A small contrastive image-text model, trained from scratch: 101725 training examples.
Rows from block 5 of the text encoder of a small contrastive image-text model, named by matrix and row number. Rows with one number within an expert belong to one neuron, the router's apart. Each number is 200 + 40 x the weight over its row's rms, rounded and kept within 0 to 999. All counts start at 0.
Before each expert's rows are labels from the 100 texts, of 14848, where the router gives the expert most weight on average: "fires on" is the input token at the peak. Only what is clearly more common there than usual is listed. The data: regions of photos with short descriptions (Visual Genome). In brackets: how many of the 100.
# router: slot weights (text_encoder.blocks.5.mlp.router.weight, 64x192), inputs 0-191
# up: expert up (text_encoder.blocks.5.mlp.up, 32x96x192), inputs 0-191
# down: expert down (text_encoder.blocks.5.mlp.down, 32x192x96, transposed), outputs 0-191

# expert 16
fires on: "in" (9)
router.32,263,149,244,209,254,172,144,206,204,146,196,165,206,198,200,242,172,229,189,180,190,205,128,204,227,225,198,234,199,168,224,220,164,249,179,240,166,206,134,267,235,167,208,170,214,149,250,170,201,259,185,181,267,142,227,162,161,185,184,149,136,251,205,201,199,157,224,187,192,128,206,180,190,225,171,150,218,162,107,184,205,207,257,187,211,252,203,205,165,246,185,221,211,238,165,209,136,178,146,208,258,167,153,197,163,294,187,219,264,273,214,129,156,246,174,109,181,153,161,246,160,258,177,157,166,153,270,182,210,238,116,211,208,264,212,214,239,203,212,257,217,226,223,182,127,236,270,152,203,245,225,261,184,230,143,222,147,180,222,234,145,188,153,211,152,202,202,191,147,157,190,174,206,225,256,133,262,111,249,235,267,107,203,200,244,184,156,150,196,157,253,182
router.33,196,132,247,251,226,155,163,162,205,176,214,175,225,223,196,236,115,183,219,180,230,174,114,186,252,196,237,186,200,199,204,192,154,245,287,267,201,215,156,236,228,287,208,203,245,197,191,173,157,279,205,223,227,141,207,165,150,200,215,161,125,229,183,236,260,230,185,161,212,149,244,234,203,176,164,198,231,141,160,202,227,167,274,229,267,215,182,254,209,264,137,174,210,200,155,165,175,223,202,201,199,193,159,198,136,221,188,205,220,249,132,208,198,192,250,168,188,176,209,265,224,182,183,298,163,183,201,183,167,108,124,209,201,229,229,257,268,169,167,161,212,230,195,224,134,227,228,169,163,213,208,251,257,149,133,179,202,169,185,211,240,194,154,136,256,221,234,167,189,173,193,219,207,295,179,165,209,125,228,259,277,135,235,253,162,246,136,192,270,216,284,237
up.0,243,180,246,223,230,229,290,209,220,244,254,168,123,245,194,162,278,173,163,172,175,194,122,191,168,166,237,175,221,105,235,171,150,145,143,177,228,170,270,229,172,194,233,206,223,173,166,240,180,143,201,189,175,279,207,217,265,167,211,237,196,188,296,213,138,200,257,296,197,274,195,144,142,242,240,216,171,254,177,192,155,224,180,211,208,202,168,252,179,169,241,166,167,183,222,209,164,162,214,228,156,149,244,166,261,212,227,236,191,169,192,151,237,247,167,220,214,184,153,225,169,266,193,180,167,164,203,243,198,229,209,316,233,218,188,158,176,157,215,202,196,150,175,234,285,236,165,271,199,167,233,269,123,183,176,205,184,179,207,172,204,149,226,250,202,257,162,218,153,206,228,202,228,121,288,219,142,213,154,174,197,209,242,172,214,187,199,130,138,195,143,163
down.0,138,204,145,202,156,173,164,267,249,119,224,177,184,297,218,240,186,161,205,176,196,196,170,172,145,240,256,228,167,206,172,227,122,141,133,185,220,227,243,236,145,178,213,141,195,199,214,166,216,211,236,100,242,249,227,159,272,255,185,215,206,146,229,217,210,225,190,124,210,246,205,223,215,270,245,188,147,236,211,243,249,121,150,179,161,207,255,170,162,213,232,249,206,223,220,271,170,169,204,197,183,236,181,287,153,239,212,87,287,270,237,162,150,110,191,169,194,185,190,172,166,234,163,187,225,242,206,176,177,196,126,196,195,242,197,169,205,185,171,186,277,197,211,224,255,205,233,177,173,177,197,150,121,147,191,155,157,219,174,172,160,157,222,160,216,210,245,130,186,122,218,162,180,203,187,171,218,203,228,250,203,167,203,139,182,232,186,222,186,138,124,212

# expert 1
fires on: "brown" (16); "people" (11); "on" (7)
router.2,199,164,170,241,139,184,201,198,259,212,228,256,126,157,139,143,220,222,134,128,156,183,206,147,211,233,254,169,201,181,223,244,203,250,216,178,177,193,205,203,206,147,132,226,239,159,181,130,240,190,189,178,164,172,210,120,234,229,211,173,170,166,226,241,247,169,177,197,259,83,176,166,180,220,223,188,237,191,227,186,267,125,166,211,223,169,205,267,173,137,243,218,229,166,159,234,253,208,201,157,230,226,224,172,242,157,197,168,132,144,212,224,209,209,266,189,249,269,197,200,172,178,217,141,287,247,204,215,212,188,194,158,155,194,237,115,240,217,242,225,193,138,247,168,209,239,127,255,137,245,234,144,230,191,219,242,216,186,203,184,259,110,226,144,258,234,160,122,152,189,237,209,208,116,176,199,150,161,249,187,162,191,154,201,181,186,192,145,169,209,283,143
router.3,198,142,203,262,192,159,145,148,190,201,181,193,173,243,236,188,262,162,148,138,162,123,230,198,216,193,230,200,224,203,238,220,188,245,257,104,210,174,177,176,171,167,183,246,211,208,213,172,206,193,139,170,184,174,183,177,257,203,207,321,220,174,236,267,154,221,203,226,231,152,153,189,234,214,191,143,181,257,205,210,182,125,140,284,215,168,142,232,285,188,176,197,240,184,141,214,158,175,250,127,197,190,241,142,247,261,172,142,166,186,233,220,187,296,199,180,235,250,144,179,243,197,205,194,227,219,232,288,181,219,137,259,225,217,225,171,165,172,189,250,158,182,154,205,159,167,118,237,117,206,152,153,237,172,162,170,190,174,189,182,232,143,252,214,208,271,202,198,181,165,211,154,125,178,181,204,200,144,270,139,159,192,250,176,208,231,180,155,173,229,242,115
up.0,266,230,186,159,208,213,216,247,167,225,240,230,189,153,175,192,299,241,236,171,220,233,180,185,193,220,176,219,251,138,226,130,166,190,231,261,280,135,176,193,264,303,179,226,174,144,202,162,169,232,260,253,165,258,208,214,164,196,195,202,198,207,289,220,218,284,223,168,192,265,224,276,251,121,187,183,230,208,203,272,199,255,228,216,148,241,168,215,219,162,141,178,168,228,189,206,182,209,214,194,201,238,206,268,226,162,145,216,209,184,130,123,176,241,200,219,156,194,164,191,184,183,130,174,208,210,176,206,205,258,164,230,224,227,234,205,185,85,199,193,138,204,167,213,214,95,205,226,152,180,220,212,250,197,177,193,244,187,137,191,160,179,143,157,201,211,235,253,146,230,219,222,220,198,256,241,163,158,175,211,278,134,202,210,266,225,135,149,266,112,207,187
down.0,200,296,202,277,205,183,43,178,190,166,154,205,166,213,203,188,192,154,214,207,208,129,182,175,213,230,220,189,171,203,180,212,176,263,170,216,154,144,199,246,211,112,235,157,255,236,245,231,159,234,183,199,239,205,209,93,204,203,156,215,187,154,188,247,180,194,176,264,250,196,199,162,244,184,253,184,213,302,200,277,310,245,202,213,159,205,291,314,170,127,204,263,188,193,161,267,160,160,182,179,119,208,197,205,140,196,214,219,256,241,201,217,222,129,189,127,236,238,210,180,194,191,216,218,132,189,168,182,121,246,196,186,229,202,187,161,144,227,270,208,266,195,264,207,170,253,202,175,160,184,229,194,241,177,193,274,190,195,204,180,214,196,203,175,202,205,224,169,232,245,218,250,156,213,130,223,188,150,212,165,196,216,211,175,204,237,190,239,233,205,168,174

# expert 12
fires on: "green" (35); "the" (16); "leaves" (11); "tree" (9)
router.24,197,199,154,228,200,216,218,240,192,188,218,208,195,220,159,207,238,172,234,242,188,200,213,149,221,265,138,168,143,238,219,182,202,222,252,234,201,184,218,159,254,188,171,183,186,198,124,107,236,153,200,257,232,185,227,274,136,266,174,147,214,260,114,173,237,271,205,223,190,222,241,304,193,109,200,182,206,174,254,171,229,210,183,196,189,183,217,252,160,173,133,201,169,164,190,148,160,199,230,248,181,241,214,169,261,217,221,183,212,138,183,208,205,201,208,143,149,211,193,224,279,158,208,238,126,239,227,190,217,236,234,124,264,175,174,154,229,251,159,192,165,210,197,186,232,245,229,167,148,125,259,162,242,159,180,261,218,214,152,226,243,210,220,195,222,216,207,266,215,208,204,240,153,193,166,260,164,202,228,291,226,230,156,216,291,155,218,288,232,69,162,239
router.25,264,205,178,203,222,195,246,272,206,176,225,248,242,225,118,165,221,216,184,135,142,213,170,197,218,194,243,216,188,168,271,201,213,173,182,241,268,206,221,208,222,208,178,257,231,130,182,151,145,149,183,230,184,252,240,232,289,159,207,166,176,183,149,178,206,156,221,202,191,215,203,194,189,211,259,197,135,181,217,177,153,262,182,161,153,209,260,247,146,188,226,222,225,262,216,230,293,130,180,179,199,219,162,221,233,298,190,165,219,185,231,130,183,250,247,133,222,123,141,238,161,207,193,243,231,189,221,214,142,272,221,212,229,210,222,200,123,181,270,169,231,228,161,143,222,135,261,191,258,252,278,230,169,184,157,225,172,174,131,250,179,250,223,120,157,188,151,257,122,149,218,253,212,228,232,259,211,184,135,201,250,150,194,226,249,232,202,243,212,188,177,160
up.0,216,128,188,173,149,189,241,106,169,216,174,149,175,249,158,121,179,150,127,182,179,194,190,151,162,215,277,171,211,203,182,303,229,221,163,165,194,237,265,211,203,151,178,186,247,241,197,247,220,256,168,180,210,186,187,163,294,258,232,214,157,139,253,175,212,170,229,198,273,220,161,162,153,242,257,230,183,223,215,129,134,153,192,227,260,139,220,277,194,263,215,170,214,223,216,193,185,241,157,177,238,196,205,110,199,172,239,165,124,182,194,220,192,172,231,231,176,217,183,215,225,251,158,129,212,158,281,192,90,220,184,198,218,205,195,202,203,216,172,216,205,177,197,226,231,237,167,195,220,227,190,188,161,197,281,183,186,162,273,213,280,160,272,161,189,255,140,182,222,248,164,154,255,231,168,192,203,250,173,170,119,177,158,158,180,181,290,178,189,193,228,183
down.0,210,197,298,171,154,218,293,176,164,224,237,165,207,160,249,150,188,198,239,175,261,197,153,209,231,296,180,149,164,219,237,292,152,146,230,208,208,182,232,127,165,166,178,266,189,222,153,213,194,157,209,262,228,212,217,238,177,256,194,183,194,204,156,146,142,137,175,245,146,164,228,165,209,238,79,227,187,154,179,157,202,195,210,216,224,218,189,226,199,212,205,222,231,275,198,135,133,146,228,204,184,210,122,173,242,215,197,173,225,197,169,190,160,208,166,287,191,154,110,235,161,144,212,200,227,199,161,219,239,163,217,212,155,155,141,127,239,215,223,257,195,162,203,134,209,227,208,173,274,259,214,223,224,275,99,200,202,196,206,228,186,206,161,127,279,212,237,232,149,198,198,192,209,223,260,193,220,234,210,203,220,162,221,256,224,206,210,288,207,225,266,181

# expert 2
fires on: "air" (7)
router.4,230,124,270,169,187,245,179,121,135,211,241,236,208,243,148,182,218,239,233,179,250,264,178,163,195,163,174,217,189,211,170,160,193,240,144,278,257,217,230,203,202,244,178,294,204,129,222,244,221,248,269,209,196,163,157,181,164,250,180,302,190,174,207,205,155,210,183,161,187,170,225,186,216,159,205,106,225,166,159,162,172,176,175,148,179,160,240,245,199,184,217,254,202,215,199,195,111,189,245,194,190,171,185,213,181,233,167,163,173,194,161,165,127,197,256,176,260,168,182,193,206,215,228,125,174,147,196,200,162,280,231,266,217,188,212,138,127,175,226,238,202,206,202,207,173,170,210,271,171,204,246,209,202,241,141,198,167,177,206,178,204,257,147,257,192,241,210,249,161,167,235,133,207,204,237,155,227,185,239,236,283,133,289,87,249,197,250,131,221,232,240,188
router.5,257,150,202,238,140,179,187,83,228,140,233,272,203,210,196,200,221,206,161,123,224,264,167,195,206,219,265,195,178,157,229,235,220,166,196,191,262,168,227,189,181,227,126,216,223,144,188,119,233,161,195,203,164,183,177,175,277,181,237,266,238,137,210,207,134,206,218,184,117,227,160,146,222,181,184,202,211,214,175,182,185,229,204,176,179,203,242,172,178,192,197,213,237,240,174,197,214,110,150,192,191,121,148,251,208,219,191,230,225,184,234,142,208,212,236,135,251,203,168,148,236,207,238,207,230,256,164,269,278,225,259,247,166,195,225,160,254,129,235,229,253,140,194,153,183,156,257,248,173,231,239,239,243,222,203,175,259,193,165,142,177,283,212,195,273,247,209,261,142,144,255,264,180,174,252,238,187,123,197,197,250,148,201,159,228,257,195,231,205,168,254,220
up.0,162,250,221,205,197,241,173,178,112,196,134,206,251,212,179,180,233,182,157,174,210,230,219,195,163,167,192,247,220,232,233,202,186,239,219,214,180,147,203,214,207,260,228,128,187,278,222,249,223,228,231,212,258,210,149,238,181,219,230,213,221,252,261,164,202,233,153,174,188,215,271,222,183,184,161,184,254,200,132,237,196,170,214,198,260,173,156,224,295,168,250,176,167,108,145,211,160,218,290,272,158,233,238,185,165,130,206,211,178,180,138,217,239,159,208,183,182,108,240,232,198,263,174,165,158,197,185,191,204,182,120,191,252,245,241,213,179,123,147,275,146,178,237,239,211,206,182,203,134,116,116,192,226,212,261,195,182,146,255,189,193,162,163,179,209,237,195,197,273,202,104,199,252,192,173,125,170,235,197,243,189,243,161,129,120,185,193,131,228,233,216,199
down.0,264,174,221,147,262,248,202,172,267,169,173,256,262,216,258,157,146,218,199,229,256,142,161,202,221,222,246,221,175,225,196,161,190,208,196,231,133,192,219,204,237,207,250,222,122,205,227,288,169,214,197,185,227,173,228,188,160,222,233,270,280,179,227,115,194,152,192,180,165,220,174,154,261,235,185,174,155,165,142,111,164,154,247,251,233,181,191,210,255,207,163,250,216,200,215,238,236,214,192,241,198,212,191,158,125,181,210,231,207,232,151,197,148,144,155,236,216,214,157,288,238,222,249,216,147,217,177,239,245,263,196,248,210,181,258,150,92,233,235,192,231,126,157,181,165,177,238,103,191,175,248,203,188,218,206,268,172,141,239,187,203,259,172,234,159,147,147,216,213,218,295,239,176,153,253,183,229,280,178,215,151,223,183,226,145,225,217,222,232,235,206,197