Rows from block 5 of the image encoder of a small contrastive image-text model, named by matrix and row number. Rows with one number within an expert belong to one neuron, the router's apart. Each number is 128 + 32 x the weight over its row's rms, rounded and kept within 0 to 255. All counts start at 0. Numbers have three digits each.
Before each expert's rows are labels from the 100 images, of 14848, where the router gives the expert most weight on average: "top examples" is what is common among them. Only what is clearly more common there than usual is listed. The data: regions of photos with short descriptions (Visual Genome).
# router: router (encoder.blocks.5.mlp.router.weight, 16x160), inputs 40-79
# gate: expert gate (encoder.blocks.5.mlp.gate, 16x32x160), inputs 40-79
# up: expert up (encoder.blocks.5.mlp.up, 16x32x160), inputs 40-79
# down: expert down (encoder.blocks.5.mlp.down, 16x160x32, transposed), outputs 40-79

# expert 15
top examples: text has "sky"
router.15:180092090077135107154079187086088116145158144108094134083140142109145116118123122054110117068106104097162061147073164158
gate.0:137158134149123103129129109158159190146112130145152132127150109151138164131085138142122154139132197103099139121143118142
up.0:131084127096139143086100210141120091164157073113120090156102139119084089150113110159103124080127080116105197140153144155
down.0:164134149132130135082094182166113111162134143118135055177106073092124132120142097156156103109109077139136158128109159147
gate.1:096165124128089159123110121122142134142141164083123112153135121212137140156117135155192185124160134140125168097125165063
up.1:104115150084066134108116129074091153164170100089179121160104092202114141175147107103106171135155103144163149086067127102
down.1:095146152084086121178129131118013121177083142164115118146156131127091151158103072090151126160118125158072087138084112131
gate.2:113024119120131184143099143086121077113127105114101151145130176103148085102146153120119117175071177120107127080135065125
up.2:177164134152134105135151116176125157122122100145152109130121080126125172144107096128123159079201108158121126141157202152
down.2:098160117130107121179088063143142087113155176130128058131126131165135115140089186148165153119156107154140216087106175120
gate.3:106108103135118131125152121152127137150159118109125118178176113129113130119112112181161153130116149127170121135150103096
up.3:143153134127170147110090147136091116156076074156096146131141117094114146081129133146123133205103168114202118116121101097
down.3:107151147161139133145129091133099123146154109148149130092148118178158142104113122171128156161118097178083068178164163117
gate.4:129121119157169123107148146121105110129193102139109135087175143126063139114069088119141110074152075148142039147075193139
up.4:110134127077070123178102123111147139116072166126141095131098114132173101148208177128112115171079172135119202101164054132
down.4:108120173089095148098171155152108154180089146137124121102112095190123118127174144117112165155099121138119162122134141166
gate.5:102149171146081110119133160149204136165113157134155152200119131165095122121146130146166126108094081134154142144165143174
up.5:121090099119153152173105104107047142085098076125118097086167088113159135111113163113126158127189164107104146153066068110
down.5:167088150160115129168113109140108183129133094147160182151124145160130049131082159158107097119206110101141072127122135069
gate.6:093177135157133138130114124134117112150123116126119127116192116148109111123078139166162130104101115169140106121070192138
up.6:190119140109145077132095067120122166047132093167170088148103110107112179163208089132160166187189140112160139135105106131
down.6:132083120110128132133135121073091153101164108130104089107143059129197110099112164102129099103097131185082084189127148089
gate.7:144171095120100124122125163169150123194123071147114086198092106167113079181127122148142129147096109159133133098151133116
up.7:156135143165124130179152093132094137139127181171115135098132119066161083121086110162099086101130137030106117118092129132
down.7:112063109146163167059175078140160152123158123164090119161108163118116100095184143125092157091166169139088066079135140144
gate.8:149135093066161104184103083099127126186116156124159076118127103100155159117145211064067144152114115142120099120071077120
up.8:117141086070167142129067071088112120111135086146194090153154084109144179178107208080089167146096092110148107129077174098
down.8:161094115117138154157097134110073147119137193078141211133088168088114088117130195163120100155109092161101125093164125122
gate.9:110165138175084103168123082106138173150132107140111176211134157165171141105092152105141145136102120146084171071128133142
up.9:129137113098158115115129156147081114096167172175151129101151130066094103128150084178118047141167138096149139142169100175
down.9:118166154131132176120106093143074099140106152096083159156115117134137173141090158139174081110153172064154095086105208116
gate.10:120164144119074130111026102149101170177094154110167177095125146113115114085134152109161126139096140129069113162122114132
up.10:049098100172157107138201115152210115119150119188082109143179160125124131146107068147086129117149153144132117096146138107
down.10:126065112160127202133080102101080122123185128117128068142162083120129106107090178118156137113147164130135151116164079141

# expert 13
top examples: text has "grass"; text has "green"
router.13:133109199094110101161074150119145187065069143144155175056134123134158120125187193094142119162173096110152147108083126169
gate.0:171129069080116091112131128108068157112101122168180162125134126097149088200138122129151087170185050112082110156088147133
up.0:164145076088145112134147166122133142110103172154149146137141110100181071180157128118132084162137055101081112189083133136
down.0:129117090128156070125133139123139124129083124128123179129123176115145100115112096120129078112204143134158104119163110157
gate.1:123067141167115138159095100141147169145105152151069143120126141169055113165101105159148128114110149134079124106134148150
up.1:113081136184109118188113123128170168109132149167100163093125164199065099173148135168139115124123186150105128128163126144
down.1:090137193097200131120180143121151107144191173154131132154122125118143117126141078202139156122076155163137101118159089165
gate.2:164155151123078101153145158099101114121136137129107101170130155191092134182176180146154181138098093201130071102134105141
up.2:185148124111105094164129157124089089098141120150107091176107141191103173167153163145158178141153069116125102107066107112
down.2:161210122134101083129171132191094139133130111101096153080122120160141115111137099134219062078165104091158107108115160143
gate.3:157180195092073082156159137096103134139070189125098147134112172122147088164177123109165088158135094125093110136158097138
up.3:115097067173189182107097121162138115137169067138153120135155097127112171102095126121109170109112179119176155130089178097
down.3:113158124134089155143131114089128117116159158103184103153110142122118205178142140099068148154086139129141141147081187097
gate.4:141143060136156182154155113157159132127118112110156123104113167146069149097154090090199147103175140198155147066156085105
up.4:116159184121127074074134177084104122131131161113103121137157077117153119149096141145045102135102123059092125171109152134
down.4:134165115132171109113139086101118164120165125118154109196145181197128155138113137111142103150150101167152093160149140127
gate.5:022105123148147165122090196060134096181136102084097160125136121139101130119121124121072195129144144121108171127193160174
up.5:200135145131122118185144051203135172099132108155184087143131089123171162122090144091153079128140083155139149142070122093
down.5:121091137116149177148138139129138164157122155151121096127106121156087071146121149113130144123135139128159143080173148150
gate.6:123081104165169125171187147156165119126136136147148061136173062121135133147115105081118130102153162101115080138100153131
up.6:082144141132151179158194055111118136113138152158158085139140150125119176113157110147090113107171077141141152154076149090
down.6:095134161128153095113124147132149126181095185121128189151155156164119091141168125123151126145120105141044113062134124184
gate.7:163133133129107116139094079152136163119101092185193144126122142096155130094123163121170151161184067102090155174109113157
up.7:094131151145155159125166174106142105190157150067068097123135112156083110204143095162104124081076179160153120089157141093
down.7:138146122145139154169143128160158160184121123140110145137156120117107140056134133094110110106135163178144137098090203118
gate.8:127160124144109135099123200163152144130143153095114125152097165195086159118113123107179110087136075157157113074173134089
up.8:117089123090151164158130046136146128127117107142149125163162127075171089128141093158121199165175145101116125148092140182
down.8:107117161123190092126110151085138105073136126159107194127176155118174148128124160118138141172095151105089148171194048114
gate.9:076173151133128188128169139149115106137178167093139085120185123175090160151064092144129168078079105158115143115130121119
up.9:075128083145154130111138115106118136134142118063095132102092109133100114144129164116162181110158144181142112114130168103
down.9:143162083185140096126165130148120129124114139132147130118134179074142132108185088131102156218158155087091146211090122162
gate.10:090102165114094143130109122081151136121102181135087179178111147166139118147130076181141130125161139121082119124107154201
up.10:173149107120164129190119149139156120101199107146129053121156104122101152108138107082096169118090132144138116145151127107
down.10:154116112100084157117135105083125066156118135109161114107120121144078180113112155070106106098101173120163119170087199079

# expert 2
top examples: text has "white"
router.2:093118098160160151167171181090116132127125084178125128088125179112086106101139107107110140121080151135105119180122107133
gate.0:151128106177122072167173147141177143108130085156123161101169134060139107129127114060176109120129183066077095103165157117
up.0:102079127148144146105120077109159134121109158194148123144097160100146087122142114096094173174060190167086128121198131123
down.0:118137112109143175065067092141085173106146215051125124126134128121143139102122166119113121126094141183099171109167139188
gate.1:169155162171116116118130149144174149139061112137081126126124118177103115145127091116145129091136134151088118143139079093
up.1:157190137139129145152116171159142135163068110141094125092093129156118107121148095094133134111116136167095158154107120054
down.1:130137118075203170047127118129203137110101169104095173124072086082176164129127125099158119145152137117106200141176144052
gate.2:111175144108097086113066128125119137126072164137159137120176096138176186160103150081136111136102097083129151079143147089
up.2:135131082120165225160177136159148162180175145143152101120090146130090103087157116169110161127153115140105148187090125134
down.2:060091113166125145131151130103183096130128094133139185132161110117101192095152097100124094117087132172127144088092122117
gate.3:089080206131110093167104160130169145143131152141112122145169084086134128128143165145093124120102121138101145119172055128
up.3:135167147149125164123146143162125156109142106052142096108143080115150193116098155118139117131064128087129135198111106086
down.3:153187109102132109129087160089076154174078096135104116115128062077160062169154095129153082104087170135154121116136166147
gate.4:179153098139050104154125117120115151183133098168193098124093125161170129149137126181143161158148139128115153133105125120
up.4:103100163143152157087136102164154144100130153096103147135181120112141156125102144105128117101125120146137126091195123192
down.4:196126092113107172093165130140132166093066131131142068135092114181174188104138108117124111193169108113102232173119097132
gate.5:158161110113148132108109114174109129109078171141143135112140116151177148135144160121140133083141137169089111141123078067
up.5:136157089157157135117097092155119125111083141132135131095155124131111106125156147129124109112186180151144117211171117053
down.5:083155173156134168129128139133116167124173155118143089125122106162106107157115124138151173126133131129118119087080146103
gate.6:183159125139121075087100094154146177048167138198122103185122115180166150188088124130131141122206144134064133144163103119
up.6:133103057146113100109097156187092141113130149165091081162163107140188125159127071128156165099202128129098124112151097119
down.6:094146143138170196135125066150165123104063196114105109148101155114095122104194133120145152126120129142100146122110129136
gate.7:125127127133068124088118135126113151152089134084115149147132136181177165148114181108072102079150185102117136134106153084
up.7:140122100131114061086096155094095106140087074112104144157122177111125098132101205140095142143101183165137098136110122137
down.7:117137166166119084116105134138118152167108079114163076120186104131135148141091156125091104114065114125137084136129083107
gate.8:148148091090100122120055056196142138098087102147188153159155111186156189134092107166111140134127150133146149097115150108
up.8:113172148166142116110099132206149193105098104118149167109144095122110130088059124144189080128212143096105131118129060126
down.8:144097109147133147118127132141103163155125107087148139073095113138148075123099159041134070099160130160166179138091211125
gate.9:131105095070131108108090061172152130135103135154131130209141126066159107086134104107138098182159121112163115119160074197
up.9:072102157072108105123079029107158125128152123129103128232134125154139087092094105120156099183125084166132142092131117186
down.9:115106171135109139166156140069119081104120152160070169112100126143134139091168133068129114155121136159117140119118043150
gate.10:121205116113116069079130100129115129114089201218155140159162081155179137158099179155183130097146116157116108108133162134
up.10:111162103122140134050100104088101123124103169134183164174113109159200100157097127184185103072088112135094130062163140148
down.10:110113174107145188177171098094153175073138131100108115111092167156091169105152113163106168146113178128124094178107142144

# expert 0
top examples: text has "sky"; text has "blue"
router.0:099121100154054149083179170113148067113141144138164145097107141099139077094161159126101175128139145099133125139152130156
gate.0:164150146113148156139096158142103121133095109088175121133222088149198143137097077111169140146154095164129129135088137140
up.0:080103114115142138219128138158159096108112100139140106117119139101120136214118144189151100107037175130143058090131053127
down.0:113067125182101144086137111033131133156137172108063173078109110130085152115140112144109177117118099132164098130143145127
gate.1:067097118125166111089158187137179089110176086101122098115183119079125132151053088177111123107105132117131134100112157151
up.1:083080116138134145130132151126145061094144076110132175133135149109141121148085103150094127121119169093106143151140145145
down.1:133070154136122176144166125148114125121140120123113119149135148067116131057135109174133097177097135110108117126171083154
gate.2:129127066103069126144119100127164190136073152185118070106171086120106113141164058188144102151117138134116134081170113178
up.2:121177139116160145089092203106076084097147130071098149111124127158137162142078168086129155082131133140111154134116142081
down.2:142089086148064100149161174082138092136130137177128082064105142162149199126127164121141104137044097131123123128098077133
gate.3:147154117172131122091155112168151153117130110121203127104110145121119142111101167124162105084126186152069116153179150079
up.3:142141098172107054116131134158138133095137083157200119107075169163118116118135187151177126104135168118073138119166122106
down.3:134125083136050152118102127119131161153128085120142072153105127068196153155103192114090149172103141150151129128149149112
gate.4:115130130119085106061170112094097099070124111103116138140154099201150186178119106112140125101149124171170103115131161090
up.4:145142149086058148072167128106073102046135131103108121157121133182138193129129116100119114116137148139120107127151125113
down.4:142114082077173193105120165137113130157129110091121059133131044149125145059157145093128128144098129165099085115101124052
gate.5:110121119085146128143101124127121159084098116182113111157161088154152144092112115127128117176142118154084141180094133118
up.5:090132143128131124194140174157147090105159132106167068109104109131156157144157147142159136153099137125127123124165104077
down.5:102112146169104099149075114141098136110135070182131163112148175110159099177169097148130113214108180160143136126065124107
gate.6:078105108169179098092133152096203114073193091104154104134136112106152131179063137136165176125132096110119149141132188145
up.6:211138166115098122169163126168081148197167144098060107097158107116128131067160133104112096124100134162141124095104099089
down.6:151140139143183115168125168097155094178151137136139164116121138177144178117050153114111106084163102122159129116044157114
gate.7:145125057104198201160155142172107151156124095158121114070133066090141161073164162126125119097121176172168137159089119071
up.7:108163166173142066083107147128149093109173110136109173152147144115148105165071080128109082146128122148102093143186154186
down.7:076106154163130095155122143093122139157193116116140117098144152148143104172043111149138162100107141144149189149162141090
gate.8:117159115140115105140149163125137117105183099142129092183137117178092149175106149126141187119131122140179085081124128089
up.8:104111135098167157131066095142178160134081187164146140090107085124168080151150128122152050130095110147070159169120115159
down.8:148110127182101096101141235064161097104098127085117130145094152134160129114108080137167076138163082095124169113141156113
gate.9:117102154165123160149141066081125121153089170124115156064091153097113081110147087112101098142083141137066135137194114164
up.9:112142103100123120089120220156126162090159105112129100158151075138175161111091185117123143117148099127171147121082141051
down.9:160102121126120074215113157081172157152137149100079122090129090122161101142122135124122098139194103097166216150060069103
gate.10:097143141180117088120093097139175109139149153102116135169134186085103123081136117128110149159198175118113096091164105197
up.10:136101154111123162153144108108138160166119157171127130138150094154129140173097106150169089136117084108135157106097185103
down.10:150121125130174111175128159157104101168152149151128128125131164078148130117159161105123094169115142167132078099116175115